Weights of a small image VQ-VAE: encoder arch gmlp.
Rows from block 4 of the encoder of a small image VQ-VAE, named by matrix and row number. Rows with one number belong to one neuron. Each number is 50 + 10 x the weight over its row's rms, rounded and kept within 0 to 99. All counts start at 0. After the name is the row's rms in percent of the matrix's.
Before each neuron's rows are labels from the 100 images, of 14976, where the neuron reaches its largest size: "place" is the part of the image that holds the peak. Only what is clearly more common there than usual is listed. The data: regions of photos with short descriptions (Visual Genome).
# u: gMLP up (value half) (encoder.blocks.4.mixer.u.weight, 384x256), inputs 0-255
# v: gMLP up (gate half) (encoder.blocks.4.mixer.v.weight, 384x256), inputs 0-255
# out: gMLP down (encoder.blocks.4.mixer.out.weight, 256x384, transposed), outputs 0-255

place: bottom centre
u.197 110:43 43 57 48 50 61 51 63 50 49 61 67 42 42 19 55 63 44 44 43 41 72 50 55 57 47 35 70 50 51 52 46 60 43 62 51 47 52 57 33 46 60 40 51 38 44 72 49 61 39 34 45 36 56 53 49 46 52 51 41 58 53 60 41 56 53 32 60 47 63 61 50 48 55 37 54 47 48 55 46 50 22 52 64 67 27 51 57 38 51 54 68 44 39 43 59 40 56 40 54 64 51 59 43 62 39 30 49 52 42 49 43 44 52 30 40 52 61 46 53 55 38 41 51 56 44 48 51 56 47 43 40 61 46 48 56 29 42 40 53 62 58 45 35 53 41 40 33 43 40 60 46 47 52 32 48 49 42 52 64 53 57 68 55 42 55 54 58 46 57 30 55 49 54 57 60 28 42 48 44 46 52 50 46 47 64 33 59 30 55 73 54 57 49 54 42 71 67 56 33 22 39 40 45 64 61 49 55 65 47 61 43 46 46 59 54 55 59 72 65 46 33 65 39 52 37 46 54 59 57 34 50 48 54 36 40 46 80 43 32 43 44 42 54 48 52 50 60 54 49 47 52 54 58 44 58
v.197 156:30 58 60 57 59 42 50 38 59 54 49 72 57 63 44 28 52 61 70 52 50 45 52 46 48 60 58 55 54 59 39 52 48 42 48 43 48 38 48 67 40 36 66 51 55 60 40 55 46 41 63 44 55 49 52 59 48 44 49 40 44 44 46 44 41 60 65 42 45 57 38 43 42 24 73 40 48 54 67 24 31 53 55 25 40 65 41 51 51 25 56 47 49 54 70 47 68 50 34 52 62 41 40 57 32 50 50 50 61 56 46 56 53 41 57 47 48 49 75 44 55 60 61 52 63 50 49 54 54 59 66 28 34 51 68 43 45 69 54 60 45 38 53 46 54 48 54 38 50 73 36 61 49 36 44 57 46 54 56 50 46 50 35 51 81 49 68 33 50 52 54 50 43 42 50 54 55 70 46 70 57 71 41 40 66 51 52 48 46 46 42 48 54 41 44 44 42 52 39 58 52 55 43 39 34 45 40 52 46 56 47 63 60 51 53 43 49 61 41 46 47 50 34 44 47 39 42 44 63 53 52 54 52 75 48 55 33 57 60 35 42 34 44 46 51 48 46 53 38 47 51 45 50 32 60 52
out.197 070:48 46 32 41 41 50 68 45 59 32 43 53 46 52 58 47 52 59 58 65 39 41 37 60 37 45 64 34 42 68 43 60 48 47 52 60 53 59 40 60 38 54 45 50 68 56 59 42 61 49 77 61 62 75 57 56 52 52 33 45 45 65 47 58 52 42 44 44 30 49 43 56 54 50 63 49 50 49 58 51 60 65 56 37 36 35 53 55 34 45 50 42 54 43 36 56 34 37 47 56 36 55 49 53 64 65 39 57 55 55 46 50 45 44 50 36 50 60 39 43 49 62 53 61 34 48 35 48 49 60 69 63 64 55 49 58 68 57 58 52 58 46 50 45 70 35 39 51 27 37 57 52 41 48 33 45 59 63 42 38 42 36 50 45 43 45 53 42 46 19 71 36 43 57 39 51 42 68 51 60 57 51 53 36 45 54 30 50 45 50 33 39 52 47 47 47 36 69 60 60 54 61 51 44 44 61 62 52 47 52 46 53 54 50 43 55 18 52 56 69 32 47 40 58 44 54 42 55 60 48 41 56 53 57 54 61 53 37 49 44 45 66 52 63 46 57 69 44 43 37 44 46 35 51 45 54

place: middle right
u.349 086:53 51 47 60 44 44 68 52 36 50 48 43 56 51 44 41 30 47 62 45 41 43 58 50 49 63 24 62 54 58 32 46 46 45 54 56 60 35 65 37 43 53 56 66 70 51 55 37 63 41 45 48 48 46 56 58 45 45 46 49 53 37 50 48 43 55 45 50 43 59 34 32 50 44 64 42 46 47 53 55 44 63 49 54 57 49 46 60 52 54 50 53 58 58 44 48 59 50 67 54 35 38 49 63 63 47 43 56 67 67 34 37 48 50 54 67 39 58 39 52 55 74 32 75 48 46 56 34 63 57 56 48 71 60 52 39 48 49 53 52 59 62 54 60 41 62 54 33 57 44 50 57 39 52 41 35 68 44 45 60 48 52 43 50 34 50 59 31 29 64 62 58 50 34 66 56 46 43 38 28 66 57 52 56 58 50 40 63 44 59 48 59 81 50 55 60 43 42 49 52 53 46 42 56 54 41 53 49 53 57 52 50 45 50 64 25 46 36 42 51 36 42 43 43 27 44 40 52 51 64 54 54 29 60 43 26 55 49 54 50 39 46 58 48 32 46 54 55 63 63 60 53 45 74 45 66
v.349 091:48 41 52 51 57 47 46 54 55 54 45 60 44 54 61 44 51 45 33 62 46 47 50 44 64 50 33 50 55 46 64 60 45 40 48 46 53 63 48 36 58 62 42 56 58 61 50 56 54 40 45 35 47 48 40 54 42 35 61 46 43 47 31 70 38 53 33 27 43 64 40 30 64 50 49 46 52 56 56 52 37 40 52 39 58 51 44 75 37 40 56 51 53 76 62 65 57 46 54 71 41 56 40 46 49 36 57 52 57 52 43 43 71 48 50 38 68 51 42 42 36 50 57 36 44 57 55 47 46 48 42 48 44 68 53 51 46 58 54 33 39 58 40 59 61 36 61 58 51 41 49 54 34 55 47 45 60 46 57 35 37 54 57 36 45 44 44 44 41 48 59 40 44 26 40 67 60 66 45 54 41 30 64 64 58 47 62 32 40 56 47 60 46 51 47 42 56 38 45 38 49 48 40 56 45 58 35 49 38 56 31 58 48 39 41 56 36 49 68 44 43 41 63 73 43 48 37 41 56 40 63 40 48 52 59 29 46 37 45 75 42 39 36 33 61 64 47 63 56 68 58 48 61 59 38 43
out.349 075:46 53 54 45 45 43 46 37 44 41 54 43 23 49 48 50 48 52 35 53 52 51 41 51 39 35 59 32 34 57 65 51 53 52 56 40 48 65 41 55 60 60 39 46 53 53 59 66 47 40 50 48 49 34 64 66 55 48 61 54 47 49 52 61 48 46 38 47 66 41 74 51 57 50 30 50 54 43 51 49 47 38 45 57 45 51 41 52 60 47 41 47 38 65 50 50 38 39 49 43 41 66 59 42 49 43 51 48 33 45 43 60 64 57 52 27 61 25 42 38 52 29 60 48 40 54 61 60 40 38 45 45 34 50 48 75 52 34 45 44 29 46 35 50 59 35 55 65 53 62 62 30 53 48 58 37 59 59 48 48 58 59 47 54 49 45 52 62 37 39 59 61 47 58 44 51 46 56 56 56 46 44 48 69 52 51 59 38 50 51 61 39 19 39 38 55 56 60 42 29 63 48 56 44 46 65 33 57 50 56 66 55 55 24 46 58 51 58 62 48 56 73 65 46 56 52 50 38 47 46 51 34 75 40 36 56 40 41 55 62 50 53 45 40 35 47 41 36 67 35 57 49 47 47 62 34

place: middle left
u.236 108:55 62 53 68 57 55 44 50 49 26 38 77 42 43 63 58 58 43 65 35 52 45 52 54 35 46 43 50 61 66 62 48 58 33 41 46 63 56 54 43 36 51 48 62 35 41 42 55 61 51 40 33 52 55 47 49 45 67 47 54 69 40 45 62 54 41 60 74 52 28 47 65 43 52 58 52 46 45 59 36 43 60 27 47 61 36 56 58 49 41 36 46 67 45 37 50 54 41 60 49 54 45 59 54 38 57 58 65 51 75 38 60 45 49 33 47 49 65 48 39 46 59 32 50 55 54 49 52 31 49 49 53 47 37 39 51 47 68 47 57 47 59 45 35 51 49 60 31 45 53 39 48 47 66 53 50 55 52 56 51 46 63 45 52 57 58 45 59 39 39 51 64 57 47 56 46 52 47 59 43 61 59 36 47 49 40 45 62 57 49 54 55 50 43 24 53 48 43 54 46 33 33 34 44 54 56 52 51 45 45 58 59 27 61 59 58 41 70 52 67 17 52 54 44 47 46 31 43 59 60 56 52 52 69 37 52 50 47 45 39 72 47 46 66 47 49 46 63 54 48 65 49 44 52 28 50
v.236 112:46 64 45 62 51 58 49 47 49 49 43 64 60 47 55 38 44 48 48 53 43 41 47 50 35 53 56 37 63 54 61 40 69 60 53 52 44 41 62 47 47 50 49 59 44 66 61 56 72 49 42 46 43 64 57 43 62 56 48 49 77 55 33 46 48 45 68 41 58 51 63 47 31 42 51 52 50 57 66 48 57 32 46 36 46 50 59 42 52 40 51 72 53 41 35 39 57 43 39 45 48 48 51 56 62 52 53 63 74 54 44 63 55 46 55 63 41 61 55 38 49 38 63 40 56 47 38 42 42 49 44 39 43 39 52 49 45 76 59 28 42 44 59 41 48 54 59 36 33 57 50 50 38 55 30 45 41 66 52 52 52 48 52 54 53 47 53 47 54 66 60 70 50 51 58 50 36 46 65 49 53 53 47 53 61 35 49 33 46 47 45 68 61 52 42 49 60 42 44 20 68 40 46 56 41 59 66 26 46 39 49 58 57 44 60 59 55 54 54 43 53 35 44 27 49 47 55 47 58 57 28 41 49 49 41 44 39 81 50 45 40 44 50 42 34 47 27 48 55 41 51 22 62 64 41 53
out.236 099:46 52 46 54 49 49 45 47 56 52 78 39 54 56 70 45 44 66 44 58 45 60 48 49 41 34 59 39 40 53 45 49 56 68 45 64 60 37 50 43 44 57 67 32 43 70 38 48 56 56 53 53 49 50 61 50 53 61 48 38 46 47 65 54 58 61 52 47 47 52 45 67 43 37 62 57 59 48 52 43 64 54 24 49 35 38 53 69 39 54 65 61 41 47 53 65 31 48 73 37 41 42 34 64 42 56 48 44 42 44 48 54 51 62 46 54 49 59 49 52 55 41 50 57 52 44 44 43 53 38 55 43 54 43 50 53 47 52 35 41 53 76 55 36 41 59 61 42 59 43 67 68 56 62 34 38 42 52 50 48 41 39 52 63 52 71 49 39 47 57 68 34 37 66 62 54 44 56 58 44 41 44 51 49 30 43 46 49 72 39 37 56 50 30 72 45 52 58 51 51 57 62 71 53 44 40 46 41 35 49 36 51 49 58 42 54 36 46 34 40 55 43 41 54 36 46 48 47 43 54 76 58 42 56 49 42 42 74 67 46 54 47 59 48 59 27 61 39 34 58 48 48 59 63 47 41

place: middle left
u.214 100:42 71 41 63 50 63 45 44 50 57 45 32 46 48 38 39 41 39 42 57 51 45 56 50 47 48 47 64 71 41 50 42 62 58 39 36 55 51 44 59 44 65 57 48 58 58 25 61 56 45 35 31 37 45 41 50 62 43 59 54 42 46 46 39 64 59 65 40 58 45 55 56 51 56 35 53 40 29 46 55 55 40 64 61 46 40 29 54 49 59 44 29 55 47 40 52 46 45 51 55 37 59 49 53 50 60 46 52 59 57 44 65 60 28 48 61 37 51 49 45 46 53 69 49 40 59 36 63 41 61 60 49 36 55 52 43 47 62 30 52 70 51 52 41 46 48 40 60 33 59 53 38 49 62 50 51 46 48 38 37 37 48 57 46 65 56 63 63 39 54 50 49 51 45 35 66 56 39 69 51 62 57 45 39 53 34 40 33 37 51 37 57 40 58 56 45 53 48 50 56 47 53 26 43 62 56 49 59 60 53 56 49 30 69 51 52 42 47 48 55 44 42 49 43 38 53 57 52 21 48 43 35 44 68 60 94 50 58 65 50 55 48 56 54 46 45 45 30 39 63 41 53 58 46 52 57
v.214 111:48 46 62 66 37 61 43 49 67 49 50 49 60 71 39 53 41 49 53 53 58 48 44 62 41 51 62 45 70 57 56 51 57 37 42 60 66 32 43 35 50 64 40 58 41 41 37 51 61 45 55 47 46 59 54 55 62 50 42 52 58 44 48 43 51 47 57 54 62 52 42 41 52 38 60 49 52 38 72 67 40 39 44 59 49 34 52 50 48 61 53 35 62 62 51 73 37 53 47 59 52 52 47 52 47 44 33 53 40 44 42 55 41 31 48 45 41 31 58 60 44 45 61 47 59 60 63 45 62 57 56 55 65 65 36 51 42 80 23 41 68 61 50 57 36 58 52 51 31 48 39 48 49 39 29 40 66 44 53 54 51 42 55 46 48 70 53 68 44 46 60 60 52 54 55 54 50 44 71 60 59 53 57 45 51 47 40 29 44 49 51 60 47 52 60 46 43 48 45 56 57 70 35 39 60 56 49 47 63 59 46 64 48 40 43 57 52 46 38 37 49 67 53 64 46 63 50 50 43 76 79 50 34 62 48 55 55 45 71 34 60 64 51 63 42 43 68 44 60 58 47 38 54 55 45 44
out.214 085:45 34 46 52 49 52 58 51 36 41 61 58 53 39 56 53 46 55 45 49 62 53 41 31 46 45 34 60 51 58 59 60 75 47 40 48 35 66 47 47 42 58 47 57 39 42 58 37 42 39 45 56 40 47 52 39 52 42 33 51 57 46 36 41 48 56 39 32 59 28 49 50 63 62 54 40 49 44 47 43 49 78 61 48 49 44 46 30 51 60 46 55 61 54 55 46 46 39 45 47 67 47 58 53 56 48 50 59 42 62 49 50 45 72 50 38 53 40 70 55 42 31 63 49 58 26 75 62 63 26 50 49 53 40 52 37 53 61 66 60 53 48 45 72 61 66 43 62 53 48 57 46 55 57 50 53 53 67 39 36 63 47 28 54 42 35 41 52 50 47 59 57 58 50 66 62 38 57 52 47 43 58 54 54 41 50 68 55 72 50 59 49 53 47 46 41 49 73 50 49 50 70 44 42 41 44 55 38 41 58 50 50 46 46 63 57 48 52 47 62 71 44 44 40 64 57 48 59 49 53 39 31 47 55 40 65 40 26 54 32 45 56 46 39 54 44 57 71 43 53 68 33 66 49 48 34

place: middle right
u.267 104:47 38 58 50 33 33 56 69 52 53 54 54 46 43 56 41 52 52 37 52 56 48 60 42 54 45 32 67 55 43 50 55 40 61 30 66 38 42 59 50 55 57 38 55 48 33 35 60 54 36 50 56 58 41 46 56 57 40 50 48 71 34 44 45 40 53 35 64 72 38 38 25 36 68 73 39 59 45 40 50 59 50 59 52 47 52 42 53 50 60 65 48 57 71 47 54 47 56 46 60 37 51 53 64 70 45 37 53 58 57 43 59 47 45 61 50 42 54 51 46 50 57 57 39 48 59 46 35 57 31 62 43 59 67 49 41 40 49 54 61 48 34 51 58 54 69 70 50 55 32 40 73 26 50 48 36 40 62 38 38 40 44 56 40 56 48 61 36 49 50 52 44 31 40 61 44 60 63 54 60 51 61 50 65 30 56 53 53 59 53 37 54 45 42 47 35 51 53 62 56 58 50 47 44 52 51 54 36 41 73 43 50 48 65 53 50 54 44 38 54 50 49 49 49 70 54 69 52 48 44 36 57 49 55 25 50 55 62 48 61 53 37 58 55 47 64 34 58 34 46 55 54 51 60 69 65
v.267 103:58 64 51 62 47 50 39 58 41 72 56 46 33 31 62 51 48 42 44 38 74 57 44 44 47 53 31 54 39 52 60 33 37 52 39 56 59 53 56 47 59 42 55 41 46 26 55 36 47 34 37 37 58 55 35 38 40 45 55 22 52 36 52 21 28 50 45 50 51 55 53 28 45 63 66 60 57 42 50 50 44 63 36 51 48 45 39 62 42 60 61 53 47 64 43 32 72 56 46 58 36 31 52 41 65 54 42 43 50 48 60 42 65 54 50 45 45 58 59 46 55 52 36 47 53 55 54 60 49 36 53 41 44 50 70 50 57 56 66 60 36 43 54 67 53 42 51 54 57 42 40 60 53 65 57 52 46 45 47 51 57 39 36 53 59 56 56 37 55 63 45 35 32 46 40 51 57 59 41 34 45 44 49 34 50 45 46 62 62 52 39 46 48 39 42 29 43 44 50 72 48 42 62 64 34 46 38 44 48 62 66 46 49 43 62 50 45 39 34 36 61 53 38 67 40 50 48 48 46 39 50 54 52 42 54 46 48 50 40 62 25 56 41 39 34 48 45 53 37 42 56 52 47 54 54 66
out.267 067:45 56 49 36 58 50 60 51 39 66 21 53 44 40 79 54 48 44 68 65 60 48 54 70 46 63 58 47 53 53 62 46 55 53 35 47 72 48 49 56 43 40 43 40 17 43 48 54 36 42 56 43 74 52 50 51 50 36 48 38 41 44 48 37 72 63 68 46 47 71 57 48 54 52 53 42 42 74 56 55 38 63 40 56 44 57 56 40 61 46 52 64 59 49 30 50 36 51 47 53 59 39 56 43 38 48 44 46 37 47 44 61 53 59 57 44 70 25 56 42 51 46 30 52 63 45 52 55 48 53 51 43 56 60 76 48 60 44 53 69 41 44 61 61 45 63 46 44 44 67 63 40 60 32 54 54 59 52 58 46 53 55 38 53 37 55 69 42 37 44 54 43 46 51 40 70 46 50 46 29 58 43 49 39 49 50 53 50 52 61 62 59 53 60 44 54 34 47 54 46 47 38 52 63 41 56 39 43 49 47 60 50 47 38 55 54 55 50 49 49 46 47 52 63 53 42 53 54 33 49 41 49 54 57 64 42 51 43 49 60 31 58 44 28 49 31 40 54 32 62 64 38 42 62 60 51

place: middle left
u.77 095:45 45 47 31 66 55 50 41 49 57 38 38 49 53 44 50 62 36 53 65 44 64 55 59 30 59 48 45 46 24 61 42 36 41 34 36 51 56 44 30 44 54 37 65 48 71 55 52 46 31 58 50 39 50 34 52 37 61 54 39 37 43 45 53 66 48 61 52 53 55 49 46 48 48 42 25 53 57 36 43 44 43 59 43 52 69 42 29 41 41 62 57 37 25 47 41 40 48 64 40 48 46 53 44 56 47 46 49 50 37 21 50 40 49 47 31 44 58 58 44 22 46 39 39 50 50 39 54 54 49 49 52 27 48 46 26 57 58 41 48 42 53 56 41 60 52 43 56 50 44 62 62 44 38 33 37 67 61 53 46 53 52 45 61 49 47 29 57 49 48 43 72 48 41 54 50 49 52 45 37 53 49 37 34 48 48 57 64 52 47 60 43 49 62 57 57 59 61 33 50 49 49 56 32 42 50 45 71 45 48 41 46 38 40 39 45 48 44 58 52 70 51 54 56 44 54 65 45 44 46 65 46 51 44 50 32 40 36 54 48 37 27 40 61 46 46 51 73 57 37 50 60 53 55 57 54
v.77 102:58 42 62 45 52 64 45 49 50 62 47 56 38 40 53 59 52 64 53 44 47 57 48 66 41 49 54 39 56 45 54 46 46 48 38 47 37 62 42 72 60 36 36 44 61 42 45 52 38 54 51 55 49 46 34 43 39 49 62 39 45 58 44 52 53 39 59 56 40 56 46 60 60 59 50 38 34 53 60 66 39 45 44 37 32 49 46 40 68 45 39 50 57 44 59 46 61 53 56 43 43 47 47 79 61 47 53 71 53 55 28 47 50 55 56 57 70 54 49 47 54 58 49 57 60 61 49 43 45 73 55 67 46 37 34 72 42 44 56 57 48 46 66 47 42 45 26 38 50 45 57 52 49 58 46 50 55 46 58 55 49 45 47 30 32 62 57 50 34 42 75 52 37 63 41 39 58 61 37 49 37 48 65 58 51 34 41 46 41 46 58 33 49 46 61 52 54 48 69 65 49 60 41 47 62 32 52 36 53 35 39 51 46 47 59 45 72 46 59 26 52 50 55 40 62 32 55 52 60 55 50 74 57 52 38 31 67 26 41 45 65 45 41 50 68 54 48 66 50 58 49 37 54 59 52 47
out.77 071:49 44 55 76 48 50 41 48 58 52 56 47 35 27 47 36 40 51 51 40 46 35 44 55 60 53 57 45 48 56 35 55 60 52 43 55 52 54 47 60 51 49 61 31 50 28 20 52 52 42 44 51 45 31 43 30 38 69 43 39 56 63 56 46 35 58 57 55 29 53 51 42 52 52 54 59 49 49 43 57 59 54 52 46 60 59 59 47 56 57 42 30 49 50 39 53 60 40 42 56 49 62 48 44 33 59 66 38 65 56 51 39 49 34 47 37 57 39 49 52 59 56 56 49 44 59 57 34 50 65 52 42 72 60 42 62 47 58 48 29 44 44 48 38 41 48 40 41 66 42 52 56 71 49 51 41 32 44 58 39 34 38 56 48 40 64 59 45 45 42 28 44 65 36 50 52 53 41 52 54 40 44 57 52 35 44 46 65 53 50 31 58 51 56 30 54 50 46 77 43 54 42 51 51 42 52 47 58 50 36 43 35 57 41 54 56 58 37 32 44 43 56 43 42 58 23 56 53 37 45 45 57 52 71 36 48 35 32 45 36 51 44 71 56 56 61 42 48 39 54 49 51 53 34 27 42

place: middle right
u.114 094:65 42 42 38 49 46 68 71 57 61 63 53 49 64 54 51 49 49 43 58 52 47 40 60 40 43 51 72 58 61 43 38 29 63 39 48 60 41 57 48 59 42 48 50 71 42 57 47 38 40 42 56 47 35 55 67 41 50 42 36 43 32 41 36 75 62 41 44 55 45 52 39 52 59 34 70 53 37 58 53 50 49 36 50 26 34 51 41 53 68 35 52 46 34 47 55 59 53 53 43 48 48 43 67 64 64 49 34 60 57 44 67 53 56 36 58 63 48 36 42 41 36 55 40 31 40 32 48 55 48 36 65 61 48 33 46 39 46 50 49 52 62 51 47 46 52 44 42 58 62 54 55 43 34 44 51 58 53 40 39 59 58 47 67 45 40 59 42 59 59 62 37 39 64 57 45 47 39 42 51 53 32 47 53 62 48 60 46 61 65 58 38 57 47 50 56 76 40 52 50 44 44 37 30 41 49 27 51 53 60 26 54 45 33 66 57 53 61 66 48 49 45 50 44 44 59 48 41 51 43 46 48 42 55 52 40 48 54 57 52 58 48 46 50 44 35 58 65 50 27 61 52 46 67 42 51
v.114 098:47 47 51 51 61 49 73 58 57 40 52 52 59 53 52 42 54 61 61 76 72 41 47 53 70 50 53 50 51 50 50 43 50 36 54 68 50 60 33 49 52 46 73 73 49 46 57 45 56 40 50 38 46 56 47 56 67 56 49 49 34 38 55 62 53 47 41 35 55 59 57 61 52 55 52 51 66 47 36 46 50 41 56 48 44 54 65 63 52 48 51 43 50 55 56 49 47 49 44 53 47 55 40 26 65 60 31 56 53 48 61 47 50 44 45 47 39 40 62 40 54 51 53 51 49 30 55 36 66 42 60 48 52 45 39 48 64 79 47 44 50 43 47 27 44 50 61 43 43 25 66 53 52 63 49 44 63 39 60 63 42 58 47 42 48 60 59 47 47 40 46 85 54 79 49 53 49 49 44 51 57 47 50 38 48 54 49 73 44 47 41 57 43 60 53 58 27 52 50 56 55 53 67 61 67 53 66 16 60 37 60 43 52 49 37 29 57 52 45 59 42 45 65 45 48 32 56 47 45 54 55 34 43 56 52 54 45 37 52 60 49 42 46 60 58 65 27 39 59 48 47 45 44 50 38 46
out.114 078:40 46 49 56 52 56 26 33 52 49 47 44 67 38 57 43 52 49 58 52 31 54 56 35 54 40 52 51 50 57 43 52 42 37 59 49 44 51 35 49 37 48 59 55 33 49 40 46 52 40 58 53 52 44 63 58 51 51 58 39 49 45 45 47 43 31 42 61 55 43 35 63 40 54 67 47 39 42 42 40 52 58 46 35 60 40 62 51 52 32 40 34 50 68 64 48 42 38 36 62 55 45 40 38 42 54 33 55 47 39 48 48 57 52 53 59 38 42 51 49 59 69 58 64 50 68 61 47 41 39 38 44 43 42 63 54 45 46 65 45 57 23 52 56 47 49 52 48 30 42 46 37 45 64 42 40 50 48 41 45 41 44 58 51 51 51 36 60 46 48 31 66 54 51 43 51 37 46 46 53 71 49 53 52 51 42 60 37 52 17 39 49 38 41 44 55 22 50 42 49 58 46 43 44 55 57 60 37 43 48 77 54 47 64 44 49 46 59 39 36 55 48 40 47 35 49 36 38 40 47 32 33 36 37 35 48 53 40 50 43 47 56 28 51 46 44 33 20 56 63 49 24 54 42 62 58

place: middle left
u.66 091:38 55 57 41 55 44 67 50 24 43 53 47 38 55 44 45 43 48 44 56 49 49 27 54 28 54 52 55 56 30 46 40 69 63 54 49 37 45 52 67 46 59 55 42 45 39 46 38 55 50 50 40 33 54 62 47 61 41 51 55 47 54 34 56 46 66 59 44 50 53 37 68 39 38 45 61 32 49 47 56 35 48 58 57 47 33 59 48 45 28 57 48 33 44 61 33 49 37 50 52 19 39 47 53 50 39 55 64 45 43 38 65 35 64 38 56 40 61 57 46 53 53 49 55 51 52 55 54 70 51 35 34 55 55 46 54 50 50 50 50 56 58 50 61 55 44 59 40 66 30 48 55 48 45 45 47 53 39 57 43 59 44 42 39 53 67 56 53 33 43 40 60 63 78 53 74 41 49 64 54 35 48 47 62 62 50 44 52 44 48 61 37 48 46 40 43 51 52 49 52 40 50 25 58 40 55 60 42 70 42 58 62 45 43 46 38 51 49 56 45 50 45 35 54 33 35 52 44 61 50 54 36 42 53 62 46 56 70 47 41 66 31 48 34 28 53 51 51 62 49 63 39 49 77 52 55
v.66 125:39 43 28 43 37 39 63 61 36 52 38 44 44 52 49 49 55 65 57 53 47 46 33 47 51 62 82 41 57 29 58 50 46 57 34 60 49 36 45 57 37 39 67 57 48 63 54 44 33 47 32 52 48 41 55 44 42 35 41 53 33 42 32 43 59 62 52 38 47 44 53 52 33 43 40 56 54 57 45 50 44 36 56 37 51 40 50 43 54 50 64 45 51 47 63 51 48 35 60 52 43 52 53 34 42 43 36 35 61 49 60 46 51 35 53 48 23 38 38 35 41 58 57 70 53 46 47 52 54 53 52 44 51 36 32 45 51 42 41 51 46 61 54 41 50 48 60 40 57 52 41 62 38 38 34 57 47 44 54 58 48 39 64 38 52 63 62 60 47 36 49 54 50 48 51 62 55 45 55 68 42 42 66 35 58 42 49 38 43 47 54 48 45 48 56 59 53 46 43 27 55 39 48 54 30 48 44 44 51 55 35 36 45 52 55 32 46 34 49 36 78 42 38 65 59 47 38 55 63 48 59 35 48 42 35 36 50 52 46 49 41 51 47 59 38 41 38 58 56 31 54 29 34 62 53 25
out.66 070:66 45 45 63 65 70 65 42 66 59 41 53 51 46 47 60 55 65 63 51 65 52 57 40 63 46 66 62 65 49 50 63 45 49 48 49 50 61 52 44 35 62 73 51 56 67 62 71 44 49 50 37 60 33 51 48 44 66 49 53 59 58 51 53 52 51 49 53 46 58 53 41 47 57 61 48 53 55 60 56 55 55 46 45 59 54 54 63 60 58 68 68 61 72 49 56 54 44 67 55 63 39 46 53 45 54 33 35 61 49 84 56 51 42 38 42 43 41 38 31 53 62 68 59 57 41 41 38 33 40 61 50 54 41 38 62 58 41 51 52 61 69 36 52 65 62 44 46 57 45 51 37 53 51 42 45 56 49 54 42 60 56 47 48 59 38 35 61 62 42 59 26 36 38 51 39 68 39 42 50 35 47 69 53 28 52 54 59 61 45 36 36 58 38 36 37 57 54 50 43 57 50 78 42 36 48 47 46 48 38 47 57 51 52 61 42 55 46 58 65 56 53 59 55 53 57 46 47 68 56 54 60 52 41 38 33 31 54 56 56 63 52 51 51 51 60 65 43 44 44 59 50 42 43 35 48

place: middle right
u.152 119:43 49 43 36 51 47 47 63 58 38 42 49 39 55 23 41 39 56 44 46 42 55 46 35 47 51 45 54 48 38 38 66 54 54 49 51 40 47 42 30 38 71 38 48 49 41 63 44 52 28 40 49 39 40 49 51 44 22 62 37 60 51 46 39 49 33 46 57 59 60 37 38 57 68 53 39 61 44 51 51 61 46 58 45 43 42 50 50 37 49 51 46 60 57 38 58 49 47 41 49 32 45 41 35 36 45 53 52 52 59 24 47 41 58 38 46 56 41 55 57 34 51 58 44 48 46 50 48 51 38 72 59 53 45 50 54 52 59 53 54 54 49 42 50 52 62 60 47 51 51 44 67 35 44 56 56 43 48 47 27 46 53 32 46 46 34 59 31 49 60 47 43 24 56 54 73 55 31 58 65 44 55 30 43 62 65 54 46 56 58 64 60 32 54 48 51 39 55 47 73 40 44 43 48 48 53 56 29 52 65 58 43 26 59 48 41 54 46 31 23 30 63 56 43 59 58 69 40 45 54 52 58 48 42 49 40 51 60 25 42 37 52 54 52 44 57 47 53 49 57 56 52 30 47 54 55
v.152 150:48 48 50 43 58 33 53 57 58 38 52 45 45 40 39 64 66 68 70 52 27 46 49 53 53 51 43 58 52 49 37 48 44 51 34 45 50 46 44 45 59 47 41 58 47 59 70 56 43 54 69 49 40 44 47 51 42 48 44 62 63 61 37 43 51 53 38 52 49 62 50 53 42 69 63 57 47 72 47 61 70 47 59 24 45 48 53 61 37 52 52 60 35 24 40 45 54 41 60 36 39 29 42 48 49 50 59 47 61 57 40 42 38 52 44 58 47 40 60 44 47 48 57 54 36 47 43 34 68 43 54 49 53 38 70 52 62 45 59 56 56 41 51 54 29 60 57 54 52 54 52 44 25 61 46 38 49 38 49 34 44 48 20 45 48 35 44 33 66 63 62 60 53 54 46 64 55 44 36 57 49 59 31 25 50 66 54 63 52 55 47 54 49 59 46 61 52 47 42 51 45 51 45 42 51 45 45 37 30 55 51 40 43 29 59 53 65 38 58 53 52 37 45 46 41 52 47 40 47 52 42 61 67 54 47 48 59 45 23 41 36 59 58 39 44 48 58 43 51 39 63 36 44 74 58 48
out.152 075:60 43 57 48 69 51 48 41 63 46 57 36 50 29 45 58 45 61 38 50 59 56 51 54 40 29 55 59 57 53 46 41 46 42 33 57 48 72 48 52 49 50 52 46 41 42 52 48 61 60 43 29 47 56 43 59 50 43 43 39 40 56 39 57 56 57 47 35 34 61 60 58 55 55 59 51 45 42 53 53 52 34 48 45 49 42 33 47 68 68 46 56 45 39 52 52 32 43 54 38 58 41 53 47 38 52 37 39 39 50 50 44 48 42 52 51 28 43 45 36 59 40 38 48 37 52 40 45 67 34 50 43 46 62 58 33 53 40 66 61 60 40 50 38 42 41 34 58 37 48 60 38 52 48 51 52 45 45 48 46 58 44 11 43 39 60 39 45 55 29 58 35 53 35 46 47 34 44 44 48 49 41 51 41 33 50 48 74 50 57 27 59 59 30 38 41 65 52 52 50 43 43 49 52 39 30 40 56 34 41 49 59 64 43 47 61 44 42 64 62 53 36 36 57 36 53 56 47 54 38 36 63 38 57 45 38 53 42 44 51 42 65 58 68 31 32 62 44 27 52 53 37 65 53 52 50